config.toml
arch = "swin"
model = "masked image model"
dataset = "capsule endoscopy frames (Kvasir-Capsule)"
train_examples = 42238
image_size = 48
crop_scale_min = 0.5
horizontal_flip = true
translate = 0.12
method = "simmim"
mask_ratio = 0.75
loss = "l1"
norm = "layernorm"
norm_position = "pre"
activation = "squared_relu"
mlp_ratio = 4
head_dim = 16
fused_qkv = true
bias = "all"
qk_norm = false
layer_scale_init = 0.1
parallel_block = false
inner_norm = false
patch_size = [2, 2]
depths = [4, 7, 4]
widths = [48, 96, 192]
init = "kaiming_normal"
residual_init = "zero_last"
optimizer = "soap"
beta2 = 0.99
lr = 0.0025
beta1 = 0.95
shampoo_beta = 0.95
eps = 1e-08
precondition_frequency = 10
max_precond_dim = 1024
one_sided = false
adamw_lr_other_params = 0.00091
steps = 7600
batch_size = 128
epochs = 23.0
lr_schedule = "wsd_sqrt"
decay_fraction = 0.3
final_lr_fraction = 0.01
warmup_steps = 380
weight_decay = 0.07
adamw_weight_decay_other_params = 0
Rows from block 12, named by matrix and row number. Rows with one number belong to one attention dimension. Each number is 500 + 25 x the weight over its row's rms, rounded and kept within 0 to 999. All counts start at 0. Numbers have three digits each. After the name is the row's rms in percent of the matrix's.
# q: window attention query, key and value (stacked) (model.blocks.12.attn.qkv.weight, 576x192, the q third), inputs 96-191
# k: window attention query, key and value (stacked) (model.blocks.12.attn.qkv.weight, 576x192, the k third), inputs 96-191
q.150 095:524510460503510545480522467498485539492482521521520529496441461475517508533495513540561534508504508485544494498475458460493542536510495448472461503476498474480493519527478502480491512515482449465473440468484466515496520470484504490518503473535531517442524494501547526506484500539492454533
k.150 093:536473530441517485460502489544489511494503502547506537497508467519509449490496437498501500520459475484504522505503464512487540500519543467513469519503545448501506456484468490531531492462458491540511466485486481497491498512525493507529507537513535499501536474459532502464468473496473486479
q.151 103:490538517532511485522506500511528530476495511452524480475526468533522521458505534498488494516474530513497493509527503513556524494512497456486508513492437537501515492547531506470479499467471462478451526477496515484496533469514494456534469502516500505516427467513481525507531519506509502507
k.151 101:492496509487477519500487490467534483479501549506487457504519516462513547491489494465475462533493556496492548536457443509466460473470514490477522460476500479531520525488452537456489555508463493470514513533495525519528474507483512468461512485513463512483486493541443549542518498447521459515
q.152 103:467494494492504493517458511565480473484533502467462527520479482523522483483488524515485443475485506478518488482539491477525499452436471536524496536492471508515531469486487510513440491512499463565463477491487476526508489504494454497530516534467510507512490490520501485496485479514480496495
k.152 094:543496475512511509509513505469537495495516537514481489491483521512500480534554522483508511483508572504485511483499551454466504481527487471518481487547502539503503515498480514470531485487541450499496520483500507502525495510503530448475486486537543537457510453511517524483495502501451503491
q.153 104:448509489489496524496474493532529493492534531483494473471479499529518476461566506494515508510503499483540506471538481509481558500484449526526511548515436529481529456511486553526522472489488497507513507467446469499492493518465498491497519512435493503501523491519503501488538493508502524471
k.153 087:502497491517441522493510471471514520470478528478482500482470511503518512498516490459508464504519507535501494508522512478496488497497499494506473535545489518517486514501517487474465540523505555490515492503514536511476507526526484479539541522522466548493515476533530517454530507516518527510
q.154 109:511490488483434528497535478471509491494512540531475495472490524491528504483494454517510495511482521560494514498514468503478495531508510482486523509517500482521528492468496490490490561488489537536542498510493497530518495526458499469499468480490455534490531487532545535517492510526501506495
k.154 099:481462535450501496516486514530537528495481501515493466524494471466463438501456495534472452522505535474534471520530498490525533505452477527485492540462533534515507480522469492521477504504512545527487491539533486464479508492466459511517519512515466504484482527501491499511490523497504486553
q.155 093:546509520485465491484477532472514493518543527501465498510534531476484498481492458505475524511454474513498512510557532509494429457473501474502486480461519502465498504515490486494481509507505501529460538489512508471507497471510488543523492457558557495509502515490511489526520508454513504492
k.155 087:520524584519501489491489491541501496493491517524474533524515493540515480498469517591500503486469546496472506492482454503525473465506475519490482454517506498501496516549497485539505542469511513499487534509490492521475510493491505498526506434525509476439506482521492501505486531471473454543
q.156 087:492530458493534514439502474529465503477539548520536506489486460501510515515447562519521525487518538487538502511466480500494468480479533469508509508506465495528484505504510508522455526490491496493562489478474474511514489537530508476492475497482492518483530489538482509520500487527468502518
k.156 087:511515500526516496511497528510522468527505455516487527484507474507532497501493443475502484477475492435483513541504481489483499513558411482499460480519504467461481499474499496474492512475477464524451475539478494505515509454503520450517451491496473469509535498495482497473495468527517527471
q.157 097:510505477514472485506489487528503515521503480478467501503548492488458531475489483526476492494546504517486503494489544502492513473469510509514543502512514508519501477462515516489553476533518560544490465568550502493533537502506510495453511475490493484525529493483519497514516511507513506475
k.157 094:504464488489515479459496499494509478529499530491509504464486505478532483484514513471552519473498494492488502496493563539528508522506487520516514526524467494480446499467534528530472476501517445488454493494514489464457513503537502477533505452439520452540507517499497515511491491514493501490
q.158 095:514525483488505466517512482534490494489520485484475514524476521489528497494466470497520481483500492480518465532486473518487500567448517461507551502522493501501562471452524551476423524488534505523512496523465496515526502513519502478522459503499462517519459436490491515522480489499543506515
k.158 094:491505525552524465474515471510532506536499531514504494511486497479489479525497544506485527473467521488485485536544536559501542508447498463502493496495491483548491494529485513498465486533497482493501467527488489533520470453492464484512480482510494468559501461470446504458511487534521492476
q.159 101:472518473498528517527486511463504462493519513483527476555517478494492516482528465482503457500494468484494487549469462462549521479476474529548539508538484475446496451511513475478477500479463534517485520462511526504462509523520463495480501544502499555533497509493490504497504510498501546513
k.159 100:456519455488491513465514491497485510541482475519479465504515488553495480497500487512497469488523493494497500498473500493470508559514506515515512495499478494497522481550468483493540555539478518511523530529557543493486487525553479538520512449538458497476511491532496512502526488474458470515
q.160 084:507493563478503485446475486477530491496547467507510512539508500515471488526493547516516535505480481475482499508519523517515475499510497504556492498457540539504504521528464470464517528485470531513460510527501488495469482470510536481518509479495477493469528513472476501517473499480474476549
k.160 105:446504480499512461489493481497515461475477484517483512495509474526458520499512498521491493486514483491477518524517495504487490469519496458520513519523497512499523542531472520512488512540488529497531502517504550502472472502538532527468488503432505526534434521502538472551506508505478483530
q.161 080:479499510531541490492536486522535479519507496519524557535468481490495516502480521536557524491496490527527490508482522473473519492493533482489498514535523488502560498510480485499505501465534540512468482527522488486505494487494506460522530534535481506506479496533492551479509498539516526505
k.161 089:515523481489474486504505513502521456479513529511487489500492488486512497450522498491504526494506491507411520469472498482542487519492466457506525504496519486564473482490498497473487547519504512482473476479499536483499483509531545510476546509504487495513487506518519469526477490482536545463
q.162 087:478499502501447547512536477468495459501470507528451498495510516469514520497515478475480484459530472508518527497492511512473454496511524473468481469492500530462550456509494479502545496503513521471457511520512474485532493499442527511518474490539514497467506486457492521481545517496474447483
k.162 093:525516456434496524504496510551518486432471456525512499520492520461475517473475525531474486523511482491527510508467496507504522514508495497492472442491450479471485478462495528491501527458491511559529462508516500501495517480523541482506542474498541557539509504525546431506505506491515522495
q.163 094:476494489528488480518511530462499490518494479500540523513514509544467516473504505446512515523519533450564503513492489542514506457510470519429509518503507530499454506479496534531478469548482482488526500523425479454522516519519529487514503523466494499497533457526511538530517489529492489520
k.163 094:522545577515498499411490449473490519456521521497505473478489504530522511476491522508481495478508499515497523521518469542487490489498473462498485517538507494524475470488464458524499490519524497490480517484469496551522501542512521460485511509463494475533510508505461516482506468509523532525
q.164 096:483543494506569495503488500492516493527493504521477542525507524515492510484507459513494510489489506490476539485536542504504511501469521502486455493472514480462468485515501530493521496548495487510524508443505511464489498537492458513497455551482485523486502504539487475493486492539501496518
k.164 097:491510531457517545473481507457520495484499486488487513502510558499472498525483464457475464491516484496456557492463481503522516502541482522526475513544456529473459522459517493490512505548481495489505513477491529514507421499518470485496492535468469497546476461529495482487543510503488461489
q.165 082:529495504504486482478502498508487493475482499459528475478480432520467462471514497525462514494502476491453481490494491505475510502512465461498468502471482521503511451503519471483496519503525469500482501499507548462541485507502542520498514533518514494518491520492481457510474516510477456539
k.165 089:450455512487509531448498507517506470488461502509497490445467500541504500505502499484501475468477515546466480499557538476532499479493458489495481490493513494466520521545502504533484517473491485511474501494478548513511508476482458518515534469520488509520521493472513528464500480522498501517
q.166 084:530510476501505503536508518491519516511458497505500506491505488500505528477438491471544507486494477482529508489516496500470479487547494531513533511498492497506521542520455546499527473502537533496509525520455468521495511505482509507523450460497478544564510541466465516536503473509481473463
k.166 084:534553479519507481496500550506503496500488484470507500534489480513495471506507525501465535503488570491541500522510527537529516496455526469509527508479441499511482512443485535462510475491465479514519489491468503506498517501502552467512520476512502514454449477501506520517486507471497497487
q.167 091:538519465520519519504503468529547513544503544502494482501520494482518540494485543554521510539485526505517480511511486517532473477467502439529451513466493461517540483535465519495480487505512471492522499470521461533476486521518493499515513511516528487535536528486480509466491507507482501505
k.167 100:527516553512497497503495535474498528531476527497492499497534471506489484528495524503514574512531492494478484547472527492491522538485531534500517528503447492505466547526465463491528463532475465495545493494484474490465519489516500517496484498534531535499493493514497458479491488475503537508
q.168 094:494486516499472484507479529475518489514476478509507536479513429510508456540523509495468488520511456494506487493474457486485510498515473499487531499462498462529513498521513489513471521507559520522517498505484546468534479470513489517508491501493482509484485502497482483506485514476521455506
k.168 095:506498434485473495504469518532518515488505502505486495440485474494488486514474506505511493480479477495523479481514490481552556460535520543503492465509501498487485522506478498512435521472483466472439467479507540500477483503513532432451556493526511517532510486480493505481482494463525529465
q.169 093:478510544529504479500543544508504463460517499455477469496514515481521516440514510501484536543507508467498479530507508499492498468502490450498501473498533540520542507526486485495513516470489520440551472517468514471528522492493522477497538510513512499482512485501488507503480541492519494515
k.169 101:497521483502525487490506512511462487506511526486517496482472471499524560529478484546526537502525522507550483482524513476479532497490495494504536492523491531504519464495488441500464517505515512513463460502497530493516523527533482536484531538471515498521515487522513458503468481492538522520
q.170 096:492515489485560535477504457507477480491503460520482478474443509480483469460515491519535460443560496490513500541482483527530468497484513487466540482525488507517481493502498500509497526534497462528523546518530533467505505526473522524468501499443509492488468477478464513490469515506510510503
k.170 092:512538500516500511537514455517498478502499521536518512465464494488464488475478503457468494552461522510497554480557510512537497532472469479498481486503480492484505515431512481490502514502477526497516481499521490482509485508535488504527502488496486446479521515559457493492495533497494491500
q.171 088:495495506514509500519536485470435468494548494504463522522488529520514476488464513478489503489478518506507490543513454542448512508483502525492507456512542471508454497483506534485514500516527512503512502519506467515495512476506545504509471467446524526490517522488477535497490486502506485475
k.171 094:480524489469477483489532481523502458501484488517494504508492526522531454542462497501485502477489538510524530490533502532483458459576497522513527498504514479513503507450494547489543494469508480463514546453462464543576540479513494519531495483472480490463466489521490501503523500522460494540
q.172 092:506479502453496515507490524547491479515495500501532536517512523543471487509484504551477496472520482494492515484470506511535462531526488506478490475496490475504474532526492555527516516463497496545518561519490538502493530508493541491474508495503518518533467517495473539501506485470496543466
k.172 094:493484509509473517540486526518517498525481504495467538518505520521489482482490496473509526466423531520504552498497528507472514465510525490520502520528534533491512493469501507475507521509508528500515480567510493474512508494532510506474505523520503497501553515552526463491492510518516502539
q.173 091:501512456504499475504542506535503510521484513521466489509512459517528540524466439458561526517488536485465531508497500474501538506499543526498515519494489482465485486511501462530484501510505480455507515467477500550499529522490448477493541528515494454520473474475492491527482517459540519505
k.173 095:490506504458515543455487494488474548536509526529459518496507517478517480484567496471487506490536512508476472484483439569486522532500447515488494500501508546523462494458519441487530504557482488489490501493525485495496484482516515477498513502491518491493541522492517464473479488494532492442
q.174 097:480493487507551545475465494513509501498444501498531484471476535485548504482463529504468465488487488511462455479491501517531477487507505487510491504468524520488463504530509502523481504524503492533486491445494499534469489495479499476486469506487487462456531532482463519449501506512505528494
k.174 105:486480427495522485513516504468486516453490511494488513511507495470503544514527501536516489493504499489475548453482515507495515490473489538508548531531491539489483502480480475456536448510506504486497513552481457461475494497520514492540425504505504478502516479469512497503492534541516483490
q.175 089:474532499508519502472502517509475495441520498538525481507493489492478499469500518494459512525532531491464476503455513495493480492501474476530492516467532524522527486491478500499478500508515465510509492535566486463491509523519493515461497506509468536464508480465531496496475537487463523516
k.175 101:509528470473510513478491454482522500509494523504511532491468456513499498522454500483496470495519491494526505517490511477490480519511489504464497505449513502464515476476523514519517539444512493509465534509515510482526526495469493501529516493483466502464507527551484512473506520559463560467
q.176 118:505526509492480495461460501531566479485481520517482458491478484479527510476477512541493487492517534515478493487491484509482488514533480457483476558497516512507526504509494507467517509511526506504519493482480526506484490484469494495479501495518531496490478560499551519498492512510530473492
k.176 095:513441521547504500471521515499510514522515502492520467561497456491513472523491541460484489517489456474480465476539495544508467499477529533540505551512500520519476507523523503548509481495535518452470531443444537489502523461497496512530532472483505485480483505493524524445521493502515523529
q.177 107:509507505539493510486524496512486491498493448506523503508497494458467574483475494537526466494519499490529523471471479487513507463501497548487474462485496488478467525483518492483477528506505460512514559470459524524480499523516491513466480505503515456515492532477482493489482502519489517469
k.177 086:513450456538467514502501489527512500462506525531542491469514550556539487540519479489452536495516506505504476512449494514554482522524481486506522502508545489510478488449508509477482491516509501528505503492432510483472488506506487513496521526448498499474466416505495461489488460555526486483
q.178 113:562504543481522492472502531504500488501455479506528517522502509522493522478468501467469490457472474529523538529486486477488490533508557500522496521492547546468476521485527472479504536478509554476521528503488523532494478474510488497474473487514488497550479548462513526504525558498456496513
k.178 088:482495532508537472430499520522478470497522514530502504543522540521544491497518537474489493523509514519437464531517475554503460491513476530524483481527511474476532496510525495518544502527478500507495535450497493508489524521475525537487498491498499453482501511513483502517501525518515495493
q.179 113:531513544539554470517559468517506462509504477510515496482522505459499506486513523495488510492519510473523503499481489499473467517511437490491503467467492482466529512454455500548473436498497486487576507502513478523491489528550557486467479471499514472534448510484475513527474507542531492491
k.179 087:498499538527511476513560482503463511509504463508482529482510513520512510508528501469487530488508500518525527503525492528478481519455507522518453522465514517519504512508482477509531485519523457489522478470476572508565492520539546508513525472488555522486468510511499529512523459499519538492
q.180 099:519487503476479485498481516499496503506508521506466477520501477496515450493466484494498498495490506500485493494522482521529487537519496514513525488491474508486508536540525520472459508489472488551444508480497496511515514485512536512542469491500547476498464462509483462464487461539503490484
k.180 088:496475496496522535488468486480527472481513491502510459522506508468527475530498513473488435470473543534477482492512536512484542496544511488523470471518493517509508501495472493478515530497514506464486485493508459509534510501493519488506522448509435495473452529533493555512544487452502518447