{
  "arch": "swin",
  "model": "masked image model",
  "dataset": "capsule endoscopy frames (Kvasir-Capsule)",
  "train_examples": 42238,
  "image_size": 48,
  "crop_scale_min": 0.5,
  "horizontal_flip": true,
  "translate": 0.12,
  "method": "simmim",
  "mask_ratio": 0.75,
  "loss": "l1",
  "norm": "layernorm",
  "norm_position": "pre",
  "activation": "squared_relu",
  "mlp_ratio": 4,
  "head_dim": 16,
  "fused_qkv": true,
  "bias": "all",
  "qk_norm": false,
  "layer_scale_init": 0.1,
  "parallel_block": false,
  "inner_norm": false,
  "patch_size": [2, 2],
  "depths": [4, 7, 4],
  "widths": [48, 96, 192],
  "init": "kaiming_normal",
  "residual_init": "zero_last",
  "optimizer": "soap",
  "beta2": 0.99,
  "lr": 0.0025,
  "beta1": 0.95,
  "shampoo_beta": 0.95,
  "eps": 1e-08,
  "precondition_frequency": 10,
  "max_precond_dim": 1024,
  "one_sided": false,
  "adamw_lr_other_params": 0.00091,
  "steps": 7600,
  "batch_size": 128,
  "epochs": 23.0,
  "lr_schedule": "wsd_sqrt",
  "decay_fraction": 0.3,
  "final_lr_fraction": 0.01,
  "warmup_steps": 380,
  "weight_decay": 0.07,
  "adamw_weight_decay_other_params": 0
}
Rows from block 4, named by matrix and row number. Rows with one number belong to one neuron. Each number is 50 + 10 x the weight over the matrix's rms, rounded and kept within 0 to 99. All counts start at 0.
# fc1: MLP up (model.blocks.4.mlp.fc1.weight, 384x96), inputs 0-95
# fc2: MLP down (model.blocks.4.mlp.fc2.weight, 96x384, transposed), outputs 0-95
fc1.266:53 36 48 47 45 52 54 50 62 40 64 52 58 56 53 50 50 54 53 69 52 43 52 35 38 33 55 59 58 51 54 50 34 50 38 52 45 57 47 49 39 54 43 48 56 49 49 49 55 53 44 41 62 62 47 54 43 50 61 48 32 48 55 62 46 44 55 41 56 43 30 53 44 43 52 31 61 42 55 62 59 46 31 53 37 57 47 55 39 36 51 53 45 63 56 58
fc1.267:55 51 29 44 57 48 45 40 37 47 44 55 45 53 40 47 47 43 51 62 55 42 41 34 55 48 38 58 56 64 40 52 49 57 44 58 45 58 44 64 47 57 56 47 51 40 65 47 52 48 46 32 45 60 50 61 41 54 53 44 43 56 64 57 53 58 64 44 65 57 53 49 58 56 49 37 44 54 40 45 39 43 41 39 50 55 58 65 34 47 57 63 51 48 55 40
fc1.268:62 58 42 53 56 61 36 44 53 51 60 41 56 55 51 41 49 65 58 54 55 55 52 47 44 42 48 66 57 38 63 59 41 54 44 53 63 54 50 56 64 52 39 41 32 51 52 49 50 33 48 54 47 56 37 38 44 39 51 62 46 45 55 50 44 63 42 40 55 63 52 54 60 44 45 40 45 52 45 43 46 45 54 48 61 47 46 51 62 69 46 52 36 46 57 51
fc1.269:41 50 50 51 49 57 47 48 54 49 48 39 46 55 31 56 67 64 53 62 53 53 52 61 34 59 43 33 56 54 60 50 53 45 49 55 54 49 53 45 48 61 43 42 39 59 54 46 50 47 44 59 54 56 46 44 59 51 41 48 57 48 61 50 51 45 56 46 61 52 46 66 46 53 56 62 50 36 56 43 43 39 54 47 46 43 48 49 49 46 54 30 39 49 55 34
fc1.270:48 54 40 70 40 34 60 46 46 53 27 42 45 62 63 40 52 21 48 60 43 73 59 63 41 51 61 54 69 53 47 33 29 61 48 53 38 43 58 62 52 40 61 44 42 54 28 26 45 25 56 38 52 45 39 53 57 54 39 51 57 38 54 52 61 43 62 37 47 57 52 47 56 53 56 43 61 52 48 53 35 50 53 55 42 35 55 52 45 54 31 73 42 46 51 66
fc1.271:46 65 44 67 36 72 59 37 44 55 55 60 50 57 60 67 44 51 43 37 33 52 51 69 49 28 55 41 56 52 44 50 52 61 40 54 66 46 40 55 48 62 56 56 33 40 51 56 56 50 43 51 42 43 43 54 43 53 60 60 50 73 48 55 46 49 62 57 54 49 62 38 66 43 43 52 43 48 52 49 47 51 46 62 51 56 55 44 49 49 50 58 51 57 39 52
fc1.272:52 51 48 42 48 47 52 54 41 36 61 55 52 46 52 47 57 53 49 45 45 52 28 48 48 55 49 51 49 49 47 69 44 37 52 43 50 55 53 49 45 42 47 50 55 50 50 46 40 30 60 44 55 54 42 52 59 60 47 51 51 43 54 52 48 47 46 40 56 52 57 54 46 54 62 56 47 70 67 44 47 47 38 44 61 52 63 56 48 47 47 37 48 54 44 47
fc1.273:37 48 40 49 59 57 59 44 56 57 69 59 50 42 69 49 50 52 56 65 50 39 48 63 58 49 64 61 54 44 48 64 49 49 61 43 39 53 63 44 53 65 56 55 45 40 54 69 46 47 41 66 52 42 51 64 48 48 58 48 44 62 37 40 34 66 44 52 44 59 54 57 57 44 53 31 57 51 47 44 61 60 52 39 52 62 52 58 32 48 54 63 48 60 47 68
fc1.274:60 48 66 58 53 63 36 43 59 58 37 55 66 52 59 46 56 47 73 50 45 49 54 48 58 53 36 55 50 77 61 34 37 68 41 38 52 51 31 58 58 56 48 45 29 61 64 53 41 38 49 49 47 32 55 47 52 40 51 51 35 42 59 38 55 56 54 70 43 63 50 59 45 30 46 39 48 52 42 63 51 64 28 45 56 67 57 40 39 46 30 40 35 58 49 58
fc1.275:62 62 49 48 57 37 51 62 54 50 47 35 57 52 55 62 56 59 57 47 53 50 55 56 46 24 41 62 22 70 51 38 49 40 59 58 53 58 52 42 43 44 51 50 59 64 53 41 54 62 45 40 54 48 62 56 50 43 64 41 39 69 52 63 47 55 57 48 41 47 49 32 53 70 59 61 55 63 32 52 37 48 44 67 66 51 32 62 56 55 38 50 57 51 58 56
fc1.276:78 68 71 42 38 49 40 57 59 39 41 52 68 48 58 62 70 46 42 52 52 27 48 48 22 47 54 80 73 74 68 58 68 51 72 52 44 79 59 51 43 55 18 40 49 20 52 53 47 66 39 28 45 49 40 30 51 40 60 51 42 18 41 66 37 40 63 41 42 24 43 45 69 65 46 31 76 58 61 49 55 56 53 54 51 53 57 72 56 42 35 52 58 56 66 48
fc1.277:49 54 55 27 44 53 59 57 56 39 48 41 50 53 58 52 38 46 52 47 46 44 58 62 68 49 49 52 52 54 30 47 52 41 52 56 47 45 36 63 48 60 49 32 38 45 55 53 53 46 52 41 41 52 54 44 49 44 62 43 55 47 42 64 39 54 39 63 51 47 59 68 50 69 54 79 47 71 43 52 53 50 50 44 66 50 50 37 41 50 54 71 36 50 66 37
fc1.278:68 32 54 47 69 54 35 51 61 38 49 62 50 58 61 47 66 60 31 55 45 40 44 65 52 42 43 58 53 44 36 46 70 44 23 67 64 39 48 32 64 82 59 54 62 54 54 30 42 52 73 46 63 35 36 46 28 56 36 28 65 35 42 50 44 48 51 41 62 58 62 56 50 53 55 56 68 50 47 47 43 58 61 45 44 53 58 48 46 49 63 52 33 67 45 44
fc1.279:42 77 65 51 57 51 41 66 39 61 22 49 62 69 45 65 69 49 64 37 60 50 26 60 55 46 43 56 35 35 45 53 59 68 68 52 39 15 70 64 67 30 41 60 46 47 27 16 40 46 49 43 66 36 53 53 45 41 61 62 61 76 61 36 43 36 35 62 44 62 41 48 26 60 67 58 50 66 53 16 36 34 63 53 82 29 53 63 73 46 67 31 61 56 29 25
fc1.280:62 47 28 51 60 48 60 49 36 57 36 53 49 51 41 47 49 53 56 55 57 51 54 50 65 49 56 46 51 66 50 70 75 56 64 64 61 39 56 60 61 46 51 39 37 49 52 39 75 33 67 54 58 54 51 44 49 27 43 61 58 45 50 60 43 51 58 55 41 40 51 44 52 47 41 30 38 40 44 52 42 36 53 53 58 42 61 55 31 51 42 67 39 60 55 56
fc1.281:37 42 42 52 59 59 57 64 47 36 62 61 49 52 55 30 61 47 81 34 33 62 52 26 48 48 60 51 57 66 50 41 54 60 43 63 39 43 59 54 43 41 26 43 52 32 64 63 48 42 57 61 47 47 63 60 67 57 35 41 44 58 62 51 58 52 71 48 44 48 55 50 53 64 68 43 52 42 62 52 51 56 35 52 51 44 49 65 54 47 53 42 56 46 62 59
fc2.266:65 57 53 61 47 49 54 55 55 37 51 47 53 59 36 35 51 31 45 51 52 67 57 74 30 52 62 66 65 64 46 41 56 66 56 46 58 53 44 54 40 48 56 34 46 42 51 53 63 54 49 54 49 50 53 44 35 29 61 52 50 59 40 40 55 28 47 46 51 45 54 63 63 50 38 34 47 51 35 47 50 52 68 43 37 54 62 74 49 65 47 47 51 39 63 50
fc2.267:45 54 76 65 44 58 45 54 59 52 65 46 44 64 60 71 45 64 66 51 54 42 41 54 49 40 49 36 46 54 42 39 58 48 52 50 54 41 61 44 64 35 46 47 44 44 35 51 50 51 45 62 65 43 39 52 50 48 51 54 47 54 39 43 51 50 50 55 46 53 45 57 48 50 54 48 61 33 42 33 44 63 57 52 69 49 46 48 56 46 48 28 56 50 43 41
fc2.268:42 43 43 47 38 51 68 63 51 61 47 65 52 38 51 53 69 41 55 52 43 37 46 56 72 46 39 62 48 50 61 51 54 52 31 72 66 28 41 47 45 40 56 45 46 41 25 41 49 54 55 46 32 58 39 58 31 52 59 25 62 66 63 52 42 55 37 52 38 75 43 66 45 65 40 52 57 61 60 48 36 49 48 53 29 47 53 48 55 52 64 50 50 49 40 34
fc2.269:55 31 64 56 51 60 60 49 34 54 42 50 65 48 73 60 33 54 46 40 58 42 47 49 62 33 76 62 35 39 47 46 45 40 46 58 46 57 50 53 56 47 51 41 68 39 31 58 51 52 52 47 50 50 40 53 47 48 68 44 28 53 49 50 31 57 44 46 35 58 57 57 66 44 53 44 56 47 50 39 53 67 41 45 73 47 48 33 44 52 52 64 54 56 46 43
fc2.270:47 47 27 54 57 55 48 45 47 54 64 59 57 41 61 67 45 70 46 37 63 30 58 44 45 53 35 63 39 51 52 48 53 60 63 48 50 52 35 31 44 47 35 57 63 51 67 42 47 61 42 43 60 58 38 44 47 52 71 42 37 72 45 54 48 42 59 42 57 55 48 58 65 41 42 57 39 33 70 37 55 45 52 46 48 34 43 36 48 37 70 46 52 41 51 51
fc2.271:75 45 47 40 61 38 62 56 50 66 41 47 44 52 43 51 49 51 36 49 49 47 52 37 45 85 38 56 47 40 54 51 51 60 67 25 38 53 53 45 44 38 41 40 52 61 55 52 49 37 66 48 41 62 58 41 56 54 44 47 62 43 52 42 63 58 41 41 44 57 43 56 40 59 62 60 47 45 46 42 56 51 54 57 58 37 54 56 62 42 56 57 58 39 58 44
fc2.272:47 31 49 57 57 58 40 51 39 48 65 54 47 47 50 46 51 48 56 48 46 53 59 43 53 53 49 46 45 55 47 63 55 49 57 40 43 39 48 38 56 56 69 52 62 55 74 51 44 55 46 62 51 38 44 43 35 34 57 56 43 41 49 50 49 35 68 65 49 36 64 49 60 61 53 54 41 36 40 44 64 55 72 56 42 39 44 55 61 73 63 53 50 56 61 50
fc2.273:63 35 46 52 49 64 42 50 33 37 39 45 43 46 45 56 36 59 46 45 44 44 50 45 43 36 47 43 60 32 57 67 49 50 42 33 57 37 53 43 62 50 49 66 61 50 40 45 56 48 58 59 49 55 48 41 56 42 53 51 57 40 69 41 61 63 53 33 66 49 45 54 41 54 61 43 58 54 64 46 42 52 22 56 54 49 57 35 52 47 53 46 54 44 65 45
fc2.274:50 45 51 37 56 52 69 32 47 48 66 33 31 58 56 44 49 38 62 41 47 66 48 39 38 55 59 37 57 46 55 36 48 34 58 50 40 59 44 45 41 36 35 52 59 47 46 66 47 61 21 68 71 33 54 52 37 67 54 52 42 75 62 47 55 46 38 60 60 63 49 42 51 53 67 68 42 49 55 40 42 53 47 56 49 55 35 48 54 53 60 46 48 50 67 47
fc2.275:46 51 71 67 64 46 35 62 57 52 43 59 56 58 47 35 56 67 33 53 50 41 44 56 41 69 57 64 71 65 45 52 46 49 53 51 54 36 43 62 55 63 47 45 43 47 48 49 54 52 54 52 40 41 54 52 38 57 35 58 58 56 51 43 46 59 45 51 50 49 62 32 53 47 49 64 32 27 62 61 48 36 42 62 49 37 50 66 61 77 54 63 50 59 51 64
fc2.276:27 57 53 31 54 68 53 43 38 52 59 31 50 42 59 42 53 36 52 62 55 42 54 61 54 69 51 51 45 40 30 31 46 59 51 58 39 52 43 53 54 56 64 49 52 60 62 71 43 56 60 71 64 45 47 70 36 40 40 38 45 77 69 33 70 67 46 79 57 70 48 58 52 41 30 60 36 47 35 58 46 56 73 51 57 33 48 61 37 52 54 50 52 51 46 40
fc2.277:45 50 37 61 61 49 47 45 68 34 54 49 41 47 56 54 51 30 48 38 57 54 47 46 59 55 58 45 34 47 66 55 43 60 57 44 46 48 54 53 63 39 60 56 53 41 47 70 64 49 47 40 51 61 41 50 47 41 52 56 54 42 49 46 71 41 58 35 46 47 56 56 48 65 37 36 51 56 56 50 37 47 42 54 54 52 57 46 66 49 61 52 55 43 43 81
fc2.278:59 49 52 30 55 74 40 33 59 48 63 52 52 64 52 48 47 39 70 47 63 45 44 47 38 48 54 44 37 72 62 49 50 55 68 41 53 47 30 68 53 41 32 51 54 41 52 83 39 58 44 50 54 49 52 61 29 45 69 53 39 53 41 49 56 64 39 55 48 79 59 64 40 58 41 35 69 37 57 57 42 55 38 58 50 41 52 63 46 52 52 45 48 39 59 47
fc2.279:23 44 40 51 53 53 67 28 49 48 49 41 60 52 70 46 48 47 56 63 38 43 49 51 51 52 54 46 62 54 49 39 57 65 35 38 48 50 38 45 53 40 67 39 60 58 48 48 47 47 74 45 48 63 44 50 61 39 45 57 52 46 53 47 46 53 49 47 45 50 59 48 64 54 28 62 41 56 32 73 48 39 39 39 44 58 69 67 41 62 51 45 49 45 70 42
fc2.280:47 54 43 49 38 47 41 49 49 38 63 37 44 58 64 51 45 41 44 51 47 57 38 43 24 63 41 47 48 42 52 36 44 46 41 37 65 61 54 50 55 39 54 56 55 55 36 59 41 57 39 46 34 55 65 53 48 72 61 37 29 62 56 38 38 51 33 37 65 53 50 53 50 37 62 59 59 46 53 38 64 49 36 48 52 50 46 51 51 52 38 36 72 57 45 50
fc2.281:52 47 45 59 28 39 40 52 58 64 43 44 52 69 35 40 30 62 37 43 55 43 66 62 31 47 42 55 35 49 61 67 58 46 50 62 55 69 47 46 36 53 60 53 52 42 41 25 64 57 44 41 59 45 50 53 53 58 67 37 33 41 49 43 51 57 47 40 73 47 47 33 59 42 46 54 70 63 66 47 40 55 35 53 57 47 63 53 43 56 54 66 36 57 54 54